From a checkpoint of a small image classifier: 32-pixel images.
Rows from block 8 of a small image classifier, named by matrix and row number. Rows with one number belong to one neuron. Each number is 128 + 32 x the weight over its row's rms, rounded and kept within 0 to 255. All counts start at 0.
After each neuron's rows are labels from the 100 images, of 14976, where the neuron reaches its highest value: "responds to" is what is common among them. Only what is clearly more common there than usual is listed. The data: telescope images of galaxies (Galaxy Zoo DECaLS). In brackets: how many of the 100, against the usual share in percent.
# fc1: MLP up (model.blocks.8.mlp.fc1.weight, 640x160), inputs 0-159
# fc2: MLP down (model.blocks.8.mlp.fc2.weight, 160x640, transposed), outputs 0-159

fc1.427 [142  74 180 142  81 148 143 155 109 101 142 108 166 119 129 149 122 111 119 105 170  65 179  91 105 139 159 139 206 109 150  98 138 147 155 148  93 156 138 107 119 142 155 158 135  96 139 144 126 177 115  87  93  81 101 151 162  91 120 121 118  86 104 158 133 152 136 107 134 158 118 119 115 127 147  95  87  49 156 153 138 199 107  94  80 134 145 163 132 142 111 104 105 135 136 106  67 153 190 193 110 152 135  80 140 148 152 107 131 180 104  89 140 115 172 109  78 121 201 100 164 225 135 156 161 164 124  81 102  96 140  74 162 171  76 164 190 172 114 138 140 154  87 104 133  98  72 154  97 137 134 166 102 170 129 125 146 122 159 107]
fc2.427 [147 172 115 119 176  95 158 108 119  93 141 172 122 145 148 131 115 107  89 119 142 120  65 115 159 107 193 144  43 175 154 138  91 103 105 178 180 172 143 125 107 160 165  92  82 117 103  71  87 122 163 116 127 129  82  68 100 136 109 120 107 170 173  92 101 102 115 109 117 189 156  77 103 138 113 142 138 180 101  97  94 109 135 141 171  67 136 162 141 143 202 128  71 119 153 154 160  78  58  93 163 116 115 114 138  96 145 170 158 121 125 160 180 168 109 107 115 118 112 143 139  82 166  93 154 158 132 163 191  91 128 168  85  96 163  92  97 132 123 157  96 166 126 125 168 148 161 127 113 149  93 125 151 111 111 145  54 119 111  93]
responds to: edge-on disk: no (58 vs 24.7); spiral arms: yes (52 vs 18.8)

fc1.433 [106 167 123 202 167 133 177 165 173  79 133 165 121 131 159 104 112 112 117 107 109 115 130 138 133 130 138 106 173 178 161 151 138 161 166  32 156 129 112 187 142  71 154 137  62  70 115 183  39 119 145  93 123 119 142 121 161 152 101 114 108 117 124 162 172 125 111 165 151 169 115  76 134 140 156 121 157 146 182 181 118 137 113  93 118 120 148  69 134 101  81 103 111 141 148 151 131  85 114  99 134 182 100 116  92  90 161 139 179 117  81 115 170 166 137  55 143 140  80 134  65  98 127 143  95 129 167 141  95 145 163 181 104 116  94 161 110 139 170 150 114  78 173 142 145 117 150 156 112 147 122 153 130 149 174 168 140 125 148  70]
fc2.433 [129 121  53 108 123 102 105  64 130 170 171 190 169 125 127 148 128 134  91 126  66 129 142 105 123 128 139 128 151 139 103  84 116 143 125 194 124 175  57 103  80 150 103  77 174 174  96 117 121 170 151 160 170 112 122 136 106 136 135 167  88 138  66 140 120 171 104  92 140 124 176 150 148 134 153 162 123 148 114 186 110 101 108 135 134 166 100 145  78 148 152 165 132 136 127  85 198 158 105 200 167 157 143  66 136 143  94  60 126 144 121 158 116  82 144 194 112  72 145 102 119 128  92 130 107 131  98 213 116  96 102 135 181 151 113 149 118  85 155 121 193 114 123 153  97 107 154 100 120 148 106 111 135 109  76 106 127 125  95 190]
responds to: roundness: cigar-shaped (37 vs 8.1)

fc1.143 [ 83 116 107 107 120 119 150 165 126 138 156 163  96 112 144 143  93 106 136 167 137 137 155 155  96 116 165 123 120 117  75  94  85  27  92 142  94 104 129  45 117 162  59 136 144  92 127 101 133 206 120 146  83 143 152 142  96  76 120 119  96 178 137 129 113 165 152 153  83 172 158 144 101  98 159 132 161 127 121  91 139 182  93 173 190 103 101 166 109 108  41 121 168 166 122  79 112 137 110  69  99 103 125 152 130 121 133  94 144  58 138 141 164 109 139 116 174 115  95  56 124 145 167 124 118 124 133 120  83  54 183 119  84 121 108 160 140  68  90 151  92 117 164 106 149 121 157 141 142 117 139  97 145 103 171 145 136 134  86 124]
fc2.143 [109 167 130 192  91 157 142 122 118 170 132 123 146  96 138 136 119 136 111  89 142 134 106 167 177 143 117 174  68 119 124 137  94 129 148 119 130 141  65 185 156  99 139 122 125 137 136 144  86  50 152 182 160 121 137 113  77  81 113  73 120  85 126 134  88 135  85  75 168 115 174 105 175 124 142  92  92 128 109  54 113 128 138 136  74  98 135 107 120 134 136 160 138  88 105 144  98 162 113 161 159 189 151 167  55 147 127  54  64  96 136 172 164 125 135 142 147 185 126 147 101 135  89 109 123 155 192  92 186 133 155  97 116 179 103 113 121 113 114 164 165 183 160 169 114 119 112 160 105 133  87 192 150 150 174  89  99 154 149 105]
responds to: edge-on disk: no (55 vs 24.7); spiral arms: yes (43 vs 18.8)

fc1.585 [109 117 117 116 110 131 163  51 124 111 170 111  81 139 154 110 154 132  97 107  96  94 160 169 121  80  95 132 152 121 137 144 129  91 105 136 123 114 100 168 145 144  91  61 152 136 180  89 127 143 149 172 164  93 168 111 135 121  95 138  97 107 121 138 146 156 149 153 187 134 128 108 139  95 144  72 125 110 110 181 209  59 113  85 140 158 118 179 124 192 158 138 164 123 116 172 149 148 130 123 149 169 125 130 104 184 163 154  94 193 158 145 123 152 130 144  83 126 132 154 156 178 155 103  81 135 171 198 113 152 144 108 116 142  70 141 193  91 148 131  55 175  59 166 138 162 117 148 107 166 119 104 201 154  99 132 134 130 159  73]
fc2.585 [149 136 136  65 127 132 146 124  91  76 112 200 112 123 129 128  50 152 102  60 177 183 129 102  90  98 146 120 116 109 177 151 182 129 125 133 121 169 155 170 157 112 192 164 111 195 124 133  94  94 106 187 106 110  94 119 151 108 135 111 155 171  89 118  86 153  79 177 127  83 173 130  77 154 102 108 132 160 127 145  88 177 101 145 156 113 142 176 137 137 166  92  78 125 123 189 136 163 135  82 134 121 119  92 151 141 184 142 147  92 126 132 154 152 145 131 133  90 119 122  87 135 115 168 168  85 142  73 175 140 154 125 163  86 135 132  77  99 138  96 135 150 106 139 138 148  86 112 112  66  59 120  79  99 145 169 184  96 148 161]
responds to: roundness: cigar-shaped (42 vs 8.1); edge-on disk: yes (33 vs 5.2)

fc1.611 [146  93 136 155 155 171 181 137 153  76 144  83 145 135 155  93 101  59 150 127 117 161 118  80 141  92 191  85 119  45 140 137 130 137 177 174 105 129  89 101 126 143 126 154 122 155 106 166  80 145 154  79 154  68  98  62  53 174 104 111 153 148 118 136 164 125 139 166 104 103 122 130 204  86  96  86 132 114 161  88 131 122 138 115 100 131 109 142 108 140  95 119 108 150 164  76 141 175 184 110  89  96  68 131 123 117 124 101 117  79 119 216 136 154  90 137 140 210 117 122 120  78 127 147 163 142 162 142 130 131 107  97 171 112 135 151 190 148 134  87 107 138 143 100 110  81 163 134 123 102 149 116 116 151 114 187 129 116 166 171]
fc2.611 [127 174  74 118 124  67  95 112 172 195  69 134  89 156 124 126 196 174 155 134 160 127 132  96 103 115 116 133  88 132 166 152 167 108 153 115 177  86  71 180 113 173 131 138 132 160 140 136 136 193 107 149 197 192 168 195 168 120 112 137  30 137 132 163 108 169 133 114 178  95 115 156  77 155 101 129 152 138 128 170 138 124 141 132 133  98 159 132 128 162 115 176 127  94 120 115 131 117  98 123 123 139 192 100 151  75  40 132 126 157 183 140 177 139 155 131 107 115  74 140 132 135 120 138 122 138 137 115 128 131 102 162 170 135  98  75 154 167 162 137 147 135 130 148 126 191 175 149 101 146 103 116 140 131 133 151 170 193 121 167]
responds to: edge-on disk: yes (29 vs 5.2); roundness: cigar-shaped (28 vs 8.1)

fc1.29 [117 121 176  96 102  99 148  82  57 145 125 104  75 152  96 129 175 184  63 165 120 119 137  86 180 145 149 128 141 119 175 113 111 160 102  99  98 140 105 124  55  92 146 101 162 161 140 119 132 162 134 138 137 116 114 119  91 160 138 104 144  82  94 114 147 141  99  83 117 198 126 115 105 134 113 110 170 220 136 117  79 162  82 124  62 115 122  85 124 124 155  81 142  89 162 109 132 178 127  88  86  88 134  81 100 124 161 103 186  88  93  97 167 111 124 129 158 151  73 163  71 150 141 115 138 156 105 120 107 117  91  97 145 114 119  87 115 162 146 161  57 142 171 119 145 107  96 171 141 172 110 109 175 193 143  78 152 107  89 115]
fc2.29 [ 37 163  81 120 108  88 124 161  99  58 120 131 109 136 156 128 161 167 146 185 161 172 167  87 169 127 157 106 154 145 103 121 133  99 150 150 207 156 152 138 116 100  83 154  88 107 162 118 139 120 170 125  86  75 150 159 156 100 115 114 167 151 124 156 110 118 106 157 139  96 130 159 142 131 165  93 108 162 118 126 121  76 109 120 168 109 110 125  87 113 120 146  62 109 151 177  97 149 131 102 130 162 115 135  87 117 139 105  86 140 120  84 144 115  86 115  75  91 116 142 146 112 130 123 115 123 125 149 105 170 245 197 116  54 150 162 152 195 152 113 152 104 140 137 149 112 185  69 186 155 138 158 110 141  79 145 113  89 116  90]
responds to: shape: featured or disk (61 vs 30.4); edge-on disk: no (60 vs 24.7); spiral winding: tight (28 vs 6.8)

fc1.336 [117 145 113 107 112 166 154 143 160 112  84  88 136  99 113  68 170 166 152 151 140  96 123 142  93  88 152  91 164 207 117 170 126 127 138  87  97 109 177  67 130  91 141 195 145 107 122  80 125 154  92 163 112 105 122 112  96 108 113 199 166 120 122 138 219 120 104 158 134 136 130 159 136 104 119 114 112 139 123  97 119  74  80  81 164 187 123 118 104 150 167 101 119 126 139 144 109 109 140 149 128 183 176 146 142 120 115 106 107 109 146 106 134  86 141  94 121  88 152 130  99 155 166 102 118 109  74 125  53  64 157 110 164  65 139 137 109 134 157  87 154 174 138 117 165 138 112  93 178 127  82 118 171 106 173 114  85 204  92  58]
fc2.336 [131 175 117 109 111 170 137 144 120 170  99 141 135  91 177 176 128  95 177 112 122 100 187  85 137 139 107 129 141 103 141 148 106 105 135 144 192 138 102 125  98 106 176 103 108 131 104 104  90  94 123 111 153 138 137 134 166  95 189 129 188 148 161 120 116  78 160 150  79 118 123 109  71 153 104 126 113 140 122  99 123 105 134 152 140 119 132 110 174 143 142 158  90 133 156 119 160  99 191  85 134 153 146  83 118 115 136 105 111 133 124 116  64 139  88 130  72 139 145 116 162 191  67 157 133  80 128  84 199 100  97 121 184 119 136 117  55 101 140 126  82 143  62 117 213 182 125 174 122  88 153 105 170 155  87 172  74 115 147  42]
responds to: shape: featured or disk (70 vs 30.4); edge-on disk: yes (54 vs 5.2)

fc1.617 [123  87 165 117 139 102 155  81 143 105 181 151  90 169 156 210 140 137 166 128  85 135 158 134 118 107 138 124 133 116 172 128 124 138 143  84 160 141 130 130 151 106 135 128 166 111 105 177 155 152 171 119 154 108 153 171 125  97 132 207 129 140 143 174  63 118 119 150  88 134 164 157 149  45 102 124 135 136  90 109 106 104  76 140 137 124 130 124 115 134 108  48 155 142  93 143 189 117 122 139 162 120 141 130 111 107 162 119 175  59 125 120 132 115 137 147  86 188 109 143 153 135  96 138 114 125 126 153 131 206 166 125  93 108  70 116  85  60  32 173 109 137 113  45 167 165 118 160 117 177 102 181  95 124 155 143 176 100 124 142]
fc2.617 [101 103 190  61  89 166 162 153 123 144  88 139 131 111 150  99  99  78 112  88 161 130 100 126  88 129 110 129 109 157 103 146 166 143 128 111 152 114 190 158 105  81 181 161 132 152 125 183 172 103  76  38 139 169 123 121 173 146 121  54 157 169 131 142  96 160  95 157 162  23 144 135 108 152 145 143 119  74  85 173 111 110 172 102 171 149 193 135 134 103 159 174  94 113 140 122  97 145 136  71 145 152 159  88 123  78 159 106  97 137 191 134 149 190 112 111 161 129 152  99  96 180 146 149 159 159 121 114 153 155 138 152 108 101 138 110 129 129 120 114 143 136 131 108  88 107 115 102 104 112  81  99 130 169 135 186  97  80 140 122]
responds to: roundness: cigar-shaped (27 vs 8.1)

fc1.588 [ 39 128 110 136 119  86 151 109 189  94 156  95 133 130  91  76  98 118  96 109 176 110  56 132 139 107 141 112 136  70 119 156 148 120 108 187 118 132 111 119 145  86 167 136  90 134  66 152  84 122 131 129 105  93  87 168 217 151 115 103 130 124 107  83  87 111 120 161 151  53 175 145 142  83 143 131 103 159 164 144 153 149 131 123  84 142 125 149 132 117 118 113  60 113 175  99 105 131 113 123  97  73 157  95 127 107 136 100 113  66 130 154  95 129 199 147 134 154 103 111 137 116 130 123 187 109 149 165 181 125  53 111 174 133  63 156 129 100 128 166  49 107 130 123 173 126 127  92 137 145 111  61 133 135 105  81 137 138 106 120]
fc2.588 [145  94  89 114 176 130 119 114 167 134  96 139 111 132 118 149 127 137 169 141 130 181 147 118 178 177 115 133  98 108 148 107  87 107  89 155 139 132 183 152  92 124  75 142 117 132 148  57 181 152  78 106 199 121 167 159  87 128 117 114 148 180 105 137  87 184  80  65 148 150 126 113 112 121 104 141 178 202 132 201 109  54  93  84 129 125 189  97  47 154 127 105 157 138  75 145 134 102 174  76 129 116 122 111 113  84 142 157  90 119  89 130 154 146  98 111 102 186 113 201 146 127  87 129  70 106 103 128 110 125 124  92 160 156 149 116 167 157 139 124 149 119 139 115 118 150 175 123 104 167 116 179 113 132 124 142 111 118  74  73]
responds to: edge-on disk: yes (62 vs 5.2); shape: featured or disk (62 vs 30.4); roundness: cigar-shaped (38 vs 8.1)

fc1.633 [152 130  89 160  96 139 165 125 132 106 126 114  62 123 118 127 144 105 135 120 100 105 118 136  76 107 184  64  73 124  82 120 112 109 158 150 164 140 150 157 154 108 112 145 129 100 117 134 104 125  70  60 120 139 168 165 148  74 108 151 141 152 111 156 126  41 113 110 192 113 120 121 160 183 123 125 151 106 210 139 162 135  93  61 132 127 104 151 119 168  93 125 105 130 102 128 164 128 144  68  70 153 112  92 134  84 151  95 140 154 129 116 126 134 103 197 159 105 166 115 129  98  91  69 138 149 127 140 128 133 160  75  85 172 117 199  98 153 126 109 117 154 106  96 163  95 118  86  56 105 189 138 149 144 102 151  89 209 144 172]
fc2.633 [ 75  63 189 177 117 135  88  96 162 153 170  94 141 142 107 151  79 148 165 159 149 130  90 111 159  92  95 156 104 109 152 158 159 131 167 101 178 120  34  97 120 117  84 181 179  99 176 170  85 130 115  93 130 116  69 126 108 158 162 105  91 122 149 142 107 140  83 168 150 146 112 123 145 165 171 103 175 116  54 108  87 111 159 177 149  91 175 172 128 103  94 163 143 132 147 148 152 114  88 151 102 139 115  79 141 145 146 165 177 103 139 115 115 107 192 163 103 111 120 107 103  95 166 139 124 101  88 142 110 143 138 127 148 110 122  99 115  58 145  57  85 191 130 115  91 131 150 113 152 158 168  73 109 110 112  99 100 126 153 130]
responds to: edge-on disk: yes (53 vs 5.2); roundness: cigar-shaped (38 vs 8.1)

fc1.107 [161 117  94 204 110 129 161 134 131 110 136 161  42 122  90 115 114 123 100 194 130 107 121  89 133  73 171 195 169 149 139 140 183 159 107 177  64  82 101 161 129 160 173 116 113 132 182  99 168 105 161 139  99 128 144 118 163 143 170  85  75 119 112  67 128 153  91 120 157 157 155 133 134 110 130 150 143 107  54 149 115 131 146  68 153 114 113 159 133 146 101 160 123 147 154  88 105  87 139 155 172 171 188 141 126 129  83 118 134 139  87 153 187 121 152 169 125 140 107 126 149 139 121 106 200 127 175 174 153 129  29 130 117 172 148 103 103 117  92 134  68 139 108 128 133  84  77 166 113 120 138 118  93 132 126 106 121 152 173 104]
fc2.107 [114 126 210 124 121 105  73 109 127  95 117 156 199 141 110 110  99 193  61  63 143 153 117  76 153 131 127 106 129 132 110 148 103 176 137 128 192 116 160  85 107 121 135 132  64  79  82 143 132 173 138  75 126 151 113 181 115 107 145 188 178 114 167 157 164 149 102 148  85 123 137 103 163 171 136 121 103 132 160  69 100  83  78 159 101 130 112  90 182  89 146  68 165 147  78 165 104 182  69 133 110 104 105 152 109 150 169 172 140 163 146 111 115 129 149 105 141 119 123 142 111  53 167 132 124 154 100  91 125 168 162 168 162 111 165 143 104 108 108 143 141 158 153 117 147 147 166 131 111 151 107  97 161 123 142 193  82 113  89 126]
responds to: edge-on disk: no (50 vs 24.7); bar: no (40 vs 12.9)

fc1.303 [157 146 106 171 178 168 114 145 122  80 104 129 137 122 152 174  61 139  77 177 141 135 119 125  83 124 162 122 168  94 115 100 120 167 123 166 147 135  96 165 125 102 157 109 136 142 125 139  57  82 115 168  96 144 120 109 185 118  88 149 116 111 121 141 132 189 132 126 154 115 157 155  96 159 158 125 111 147 121 170 161 152 134  81 164  73 131 147  88 129 183 194 174  48 109 136  89 132 161  99 156 170  55 142  93 164  47  67 112 108  82 163  78 105 134 169 126 141 139 101 117 147 123  77 164 122  85 124 122  92 113 138 117 101 117 102 107 122 199 181 112 137 152 124 141 101 138 125 123 125  73 101 211 110 150 155 115 103  80 163]
fc2.303 [138 102 147  95 121 133  66 132 130 148  62 179 106 135 130 142 101 192 122 146 160 121 124 153 129 156 141 123 145 191 101 129 112 121 101  71 163  93 114 142 186 146  61  87 182 140 153 166  93 141 142 146  87 162 154 165 116 138 103 134 122 126  68 117 119  76 155 138 121 135 120 131 115 136 100  71 148  93 203 117 182 131 112 189 136  72  94 137 138 128 111 109 124 149 130 114 140  89 119 124 113 149 108  97 229 126 168 152 123 177 107  98  97  59 124 195 166  88 130 164 102 168 102 161 122 116 158  97 155 124 193  75 161  99 138 118 137  55 100 103 111 107 109 105  80 146  74 173 171 105 141 124 160 102 119 122 121 170 176 123]
responds to: shape: featured or disk (83 vs 30.4); edge-on disk: no (70 vs 24.7); spiral arms: yes (59 vs 18.8)

fc1.11 [120 162 119  75  82 168 164 109 116 107  76 142 123 145  74 122 123 102  76 107 175 128 137 114 160 193 157 166 117 189 167 147  87  89 147 179  95 175 122 175  67 185 175 151 139  82 183 133  93 156 121 161 143 147 152 123 164  94 170 130 119 159  98 169 149 165 167 144 161  94 177 164  98 146 124 152 112 134  88 130 159 200 114 141 118 133 142 126 116 161 166 110 102 119 126  65 101 151 130 177 121 127 122 108 102 171  57 112 143 106 154 109 162 173 114 166 114  90 168  91 127 116 129  59  93 149  88 111 157 105 128 114 142 161  92 168  97 108 127 159  76  62 111 110  80 121 156 151 115 174 107 169 160 144 147 138  95  87 138  94]
fc2.11 [139  94 204  66  97 127 106 127 116 150 174 107 157 165 130 142 209 104 159 144 123 126 102 116  63  19 123 118 121  95  93 114  66 197 111 116 162 117 138 124 190 122 130 141 115 117 114 161 150 172 135  86 125 128 112 155  75 186  97 164 127  78 119 106 148 157  90 159 104 142 101 113 174 119 150 102 121 150 104 143 113  94 156 156 120 133 130 149 142 139 122 177 176 181 103 182 162 133  98 158 114 165  95 133  94 164 139 167 102 149 138 166  64 113  98 163 130 183 131 134 177 137 136 117 134 126 172 170 122 149  69 147 164 141 159  62 138 125  66 161 144 146 170 110 141  83  80 159  90  95 169 113 133  78 125 128 139 116 110 143]
responds to: roundness: cigar-shaped (27 vs 8.1)

fc1.513 [146 151  91 135 171 136 138 164 183  95  51  83 100 105 178  48 111 111 109 147 137  91  93  96 131  96  96 160 133 145 127 109 154 109 110 128 134  49 189 156 144 103  99  81 108 123  98  98 151 121 140 126 108 146 106 135 114 139 124 139  88  95  88 102  97 154  79 106 159 155 142 117 125 107 178 121 126 114 135 110 101 162 153 144 100 148  70 158 152 128 103  50 156 108 117 126  83 182 161 137 115 147  65 105 147 115 153 104 110  89  88 187 136 196 157  99  88 143 162  82 142  90 111 160 140 185 151 158 165 123 152 131  91  55 150 152 112 120  96 166 138  89 167 137 136 159 104 142 112 140 226 123 105 106  65 138 153 148  99 161]
fc2.513 [154 126  82 159  85 106  71  43 128  72 113 164 117  70 111 143 113 171 165 121  91 114 108 159 115  91  59 126 130 114 127 115 103  97 142  91  99 149 192 130 142 161 175 157 183 150 151 111 100 180 126 109 138 182 140 147  92 142  63 156 132 189 114 126 156 163 184 160 133 143 122 107 121 151 140 102 153  54 105 139 158 105 107 100  99 186 140 156 106 183 121 145 108  56 150  98 124 106 163 120 127  92 137  93  91 156 139 164 140 106 126  95  82 127  62 160 122 160 141 117 102 153 115  90 153 114  99 135  89  70 126 134 126 169  99  98 129 169 155  89 107 122  86 132 168 133 177 190 165 143 146 160  92 109 133 161 129 126  57 103]
responds to: edge-on disk: yes (42 vs 5.2); roundness: cigar-shaped (40 vs 8.1)

fc1.404 [126 156 169 105 181 133 138  59 166 176 123 103 158  82 148 144 181 144 156 150 119 128 136  82 101 163 234 188 112 103 153 149 179  93 104 125 192 173 106 139 162 148 151 122 166 175 135 123  90 109 160 101 149  98 109 124 108 142  42 136 121 154 127 109 101 138 122 143 126 143 112 106  63  98 165 163  95 105 152 151 122  78 148 123 129 149 152 136 116 157 166 138 120 140 132 108 106 141 183 130 120 182 108 165 147  97  82 141 127 164 106 128 138 151 118  79  84 138 122 147 123 106 125 111  41  92 121  46 141 121 142 134 122  69 105 167 168 154 145 120 118 125 120 112 171  90 173  70 181  87 141 113 100 145  73 159 198 131 123 132]
fc2.404 [130  89  57 151 148 146 100 113 119  61 145 122 129 188 104  87 136 158 161 159  94 104  83 118 137 152 109 126 100  87 146  74  82 143 189 146 131 116  80 120  96 104 167 142  84  67 146 117 166 191 124 159 111 158 124 134 140 129 192 123 207 136 101 110 113 139 141 153  97 123 119  90 165 150 104 146 141 160 148 205 117 116 133 130 180 104  96 103 108 167  60 109 132  35 119 122 138  74 122 103 134 144 101  68 135  95 152 141 137 120 128 177 118 126 157 103 116 149 140 109 170 134 137 101 162 143 159 162 164 123 123 112 118 169 114 149  73  93 174 131 113  86 132 199  88 199  81 116 154 165 121 107 165 101 137  85  99 134 167 165]
responds to: shape: featured or disk (64 vs 30.4); edge-on disk: yes (61 vs 5.2); roundness: cigar-shaped (27 vs 8.1)

fc1.471 [ 81 177  90 176 140 123 187 144 147  98  85 109 119 183 137  77 178 106 105 134 150  85 129 122 124 194  96  97 144 122 204 117 163 175 121 143 113 103 166 146 179 129 157 188 134 131  75 153 121 179  71 168 158 138 131 147  89 107  70 156 110 115 102 148 133 181 122 123 120 119  80 105  92 137 142 113 108 172 108 113 100 117 124 119 158 118 107 102 128 116 119 131 158  79 157 157 111 163 115 157  93 131 161 160 100  80  72  99  84 148 132  93 158 109 125  88 113 132 105 141  92 100 107 111 181 140  97  89  98 107 113  95 184  59  76 149 197 131 110 160  97 132 131 114  83  86  97 120 140 186 104 169  99 169 139 166  81 154  68  99]
fc2.471 [215 123 188 171  71 125 122 143 103  97 148 111 179 102 132  87 116 151 156 153 139  97 101  83 131 114  99  96 133 110 131 143 148 129 103 123 103 148 187 137  72 104  82 177 150 170 145 123 119  97 110  86 146 169 138  96  76 115 128 176 117 162 116 128 121 122 123 114 173 175  94 150 147  81 120 102 140 115 135 147 176 207 157 125 127 179 102 169 155 184  87 156  73 175 130  93 189 129  89 122  86 146  67 149 111 149 123 139 104  85 103 132 169 134 121 154  99 157 101 109 155 130 108  78 130 159 151 142 104 176 134  89  91 131 120 129  61 134 152 140 160  65 156 121 147 143 123 120 149 103 198  59 180  74 106 183 137 141 105  99]
responds to: roundness: cigar-shaped (57 vs 8.1)

fc1.594 [124 165 122  73 147 128 115 113  70 105 111 147  97 107 180 110 136 151 161 115 127 148 156 163  92 180 109 172 110 127 145  89 121  98 110 107 151 141 132 166 158 104  62 145 158 166 191 167 139 198  77 181 130 159 179 192 135 150 184 146 107 133  86 113 168 130  99 150 149  77 128  63 111 137 138 104 141 146 170 217 105 117 110  80 135 109 107 128 113 111 199  84 196  63 115 142  78 103  71 116 105 111 115 114 134 135 152  94  55 158 108 106 100 103 122 143 114 158 151 107 111  86 131 110 115 185 134 169 157 155  69 149 133  95 155 115 126 165 127 122 113 116 159 122  87  96  93 125 104  93 133  68 118 146 152 158 114 172 138 160]
fc2.594 [125 132 179 139 123 151 133  97 168  73 133  74  77 178  73 126 114 157 136 150 161  89 126  93 164 128 157  83 105  98  72 168 146  69 106  68 132  82 138  94 146 159 121 110 109  95 138 171 144 119 124  90 110 109  75  65 119  80  76 136 164 119 146 133 112 148 111  93 101 172 175 101  87 166 162  82 120  99 116  80 167 175 110 169 176 116 117 201 166 124  99 147 120 163 170 134 148  94 126 166  95 132  64 124 126 144 126 173  98 125  77 152  81 133 141  73 141  99 111 120 181 156  71 122 169 111 121 160  92  68 112 133 186  88 150 135 100 117 147 166 162  65 143 123  90 144 137 118 123 165 112 147 149 110 119 112 165 101 168 119]
responds to: shape: featured or disk (69 vs 30.4); edge-on disk: yes (30 vs 5.2); roundness: cigar-shaped (27 vs 8.1)

fc1.535 [ 97 179 109 102  71 155  84 119 124 162 119 149  88  94 130 116 138 146 162 139  94 145 158 164 166 127 113 142 133  79 178 135 132  58 135 119 115 147 195 206  97 178 170 124 161 112 146 118 156 152  76 108 141 105 176  91 159 116 142  60  94 115 142 137 129 132 172 160 130 154 171 156 174 135 122 171  83 186 144 150 122 165 102 146 120 206 174 131  87 133 134 119 142  99 150 103 124  79 103 138  75  79  92 169 105 129 126 128 135 140 112 167 129 153  89 180 117 135 194 145 152  55 121 122 134  63 145 144  91 155 152 128 160  94 130 136 169 101 158 191 136 111 137 156  68 101  86 144 144 154  83 127 116 193 141 137 111 103  76 160]
fc2.535 [172 110 182  87 100 159 190  52 102 132 134  63 132 139 159 133  87 127  95 118  97 160  73 106  96 124 149 171 164 178 126 104  77 118 152  80 180 100 111 118 162 144 103  89 110  92 114 173  50 182 168 132 189 142 127 128 120 119 107 100 149 140 178 114 110 188 131 167 122 126 141 118 107 189 161 130 131 102 161  89 166 130 148 124 157 171  74 185  75 115 116 106  76  89 148 165 135 148 134 165  83 148 120 122 116 134 107  99 123 109 146  67 132 161  98 104 116 119 142 169 148 156  92 127 170 131 104 119 180 123 126 162 114 148  80 181 151  93  94 131 182 112 151  53 130 155 148  96 108 156  92 144 158 146 152 123 147 151 183 108]
responds to: edge-on disk: yes (49 vs 5.2); roundness: cigar-shaped (42 vs 8.1)

fc1.420 [154 113 166  84 144 148 181 187 151 142 193 165 136 139 130  94 137 137 180 167  84 103 121  84 180  64 133 139 139 114 118 119 120 111 144 105 132  89 139 136 125 140 170 133 141 115  79  83 123  43 133  97 151  79  97 121 171 107 146 120  98  89 146 160 118 149 117 110 123 139 158 104 118 124 127 120 120 121 144 121  51 141 140 153 120 102  72  89  70 207 114 133 128 152 155 133 126 124 180 101  97 111 108 176 111 151  86 137 159 116 152 138 158 130  87 118  59 133  58 142 106  79 110 111 130 114 161 140  30 100 153 165 190 121  82  79 178  76 155 164 174 128  85 154 156  90 159 111 189 140 132 115 118 130 118 166 155 171 140 126]
fc2.420 [124 105 146 152 105 108 111 100 113  95 153 160 107 137 183 156 151  76  77 187 131 145 117 141 150 151 183 111 143 163 139 203 192 121 142  97 210 103 165 145 158 154 120 125  86  62 126 173 155 147 136 135 116  84 134 205 101 173 128 121 135 147 110  70 148 132 127 123 105 132 101 110  79 163 177 139 118 140  83 150 199 113 141 159 107 153 117 153 164 106  99 137 116 120 178 185 122 114 172 140 187 133 113 111 125 154  78 118 151  70 104 137 152 140 131 125 139 171 208 121  84 154  55 131 159  98 112  99 127 119 130 118  73 155 148 156 146 141 147 133 143 109 125 162 141 180  85 177  75 126 125 116 137  54 138 137 149  86  83 171]
responds to: roundness: cigar-shaped (48 vs 8.1); edge-on disk: yes (47 vs 5.2)

fc1.400 [ 99 150 111 101 125 129 165 119 132  60 112 101 143  98 123  84 175 126 103 141  53 114 159 121 117  95  61 138 128  92 145  93 149  64 131  96 160 122 199  81 146 125  86 148 106 132  90 155 117 143 159 125 115 113 174 149 124 136 113 166  80 108 112 106 169 170 153 114 159 161 131 134 100 153 121 156 146 117  76 151  64  87 115 124 138 110  90  96 100 134 124 117 166 143 138 124  96 115 163 121  92 190 104 147 149 142 161 156 117 115 115 117 145 222  86 153  96 215 108 127 145 135 120  77  77 125 135  91  96 156 149 154 183 108  98 111  75 184 107  58  99  91 142  91 113 201 147 170 144 145  78 147 149 152  86 134 170 172 160 133]
fc2.400 [126 121  94  97 170  85 184 170 118 127 157 134 153 119 155 142  69 164 171 159  99  78 149  62 125  75 136 121 164 135 156  77 194 130 132 106  95  98 118 164  73 107  89 138 144 112 144 159 160 124  95 116 117 135 110 110 122 164 151 121 231 100 140 134 151 121 136 146 137 125 107 141 110 203 111 151 113 113 117  82 133  66 108 113 155 109  66 199 111 136 104 123 160  66 122 148 145 111 154 104 171 103 171 104 119  90  49 151 109 157 131 130  66 186 126 100 149 103 114 126 105 142 108 165  96 177 150 155  85 127 147  80 101  80 111 121 150 111 138 140 137 154 169 120  96 144 159 144 143 120 103  87 118 152 198  89 175 127 182  79]
responds to: edge-on disk: yes (44 vs 5.2); roundness: cigar-shaped (37 vs 8.1)

fc1.290 [ 98 146  66 154  79 104 151  90 136 128 198  88 150 136  85 176 145 100 103 125 114  87  70 115 172 144 177 117 125 137  80  77 118 121 150  99 135 147 108 117  90 142 133  94 116 139 141 162  90 121 108 147 175 112 170 177 137  77 106 133 124 118 156 183  83 155 157 122  91  69 120 139 177  95 170 150 137 131 107 105 128 171 101 166  87 118 144 104 134 146 151  85  32  84 139 123 124 132 168 108 100 151 119 108 118 114 118 140 135 163 165 146 112 110  30 105 175  88  65  84  83 156 136  80 129 158 137 103  92 132  48 116 179 144 208 134 111  95 146 102 120 125 166 102  89  93 135 123 108 153 108 149 149 178 154 140  99 115 113 128]
fc2.290 [138 183 160 152 130 113 137  99 123  67  63 120 126 136 104  90 117 143 104  92 115 150 167 102  96  79 127 108 148 117 122 189 139 100 190 104 169 115 151 115 141  72 130 132 100 110 103 134 180 169 129 134 152 112  94 132 108 192 178 172 107 161 127  25 141 117 117 180 142 162 122 194  74 118  89 135 110 114 122 146 120  77  96 153 195 121  99 133 151 130 124 134 199 187 139 137 142 108  78 175  95  98 128  63 115 146 134 127 143  95 132 154 158 146 153 125 114 124 125 187 135 139 101 155 102  89 146 114 124 117 129 122  86 173 116 133 138 142  70 143 157 115 167 139 141 106 175  30 120 191 160 127 132  87  82  82 103 169 148 138]
responds to: shape: featured or disk (77 vs 30.4); edge-on disk: no (61 vs 24.7); spiral arms: yes (45 vs 18.8)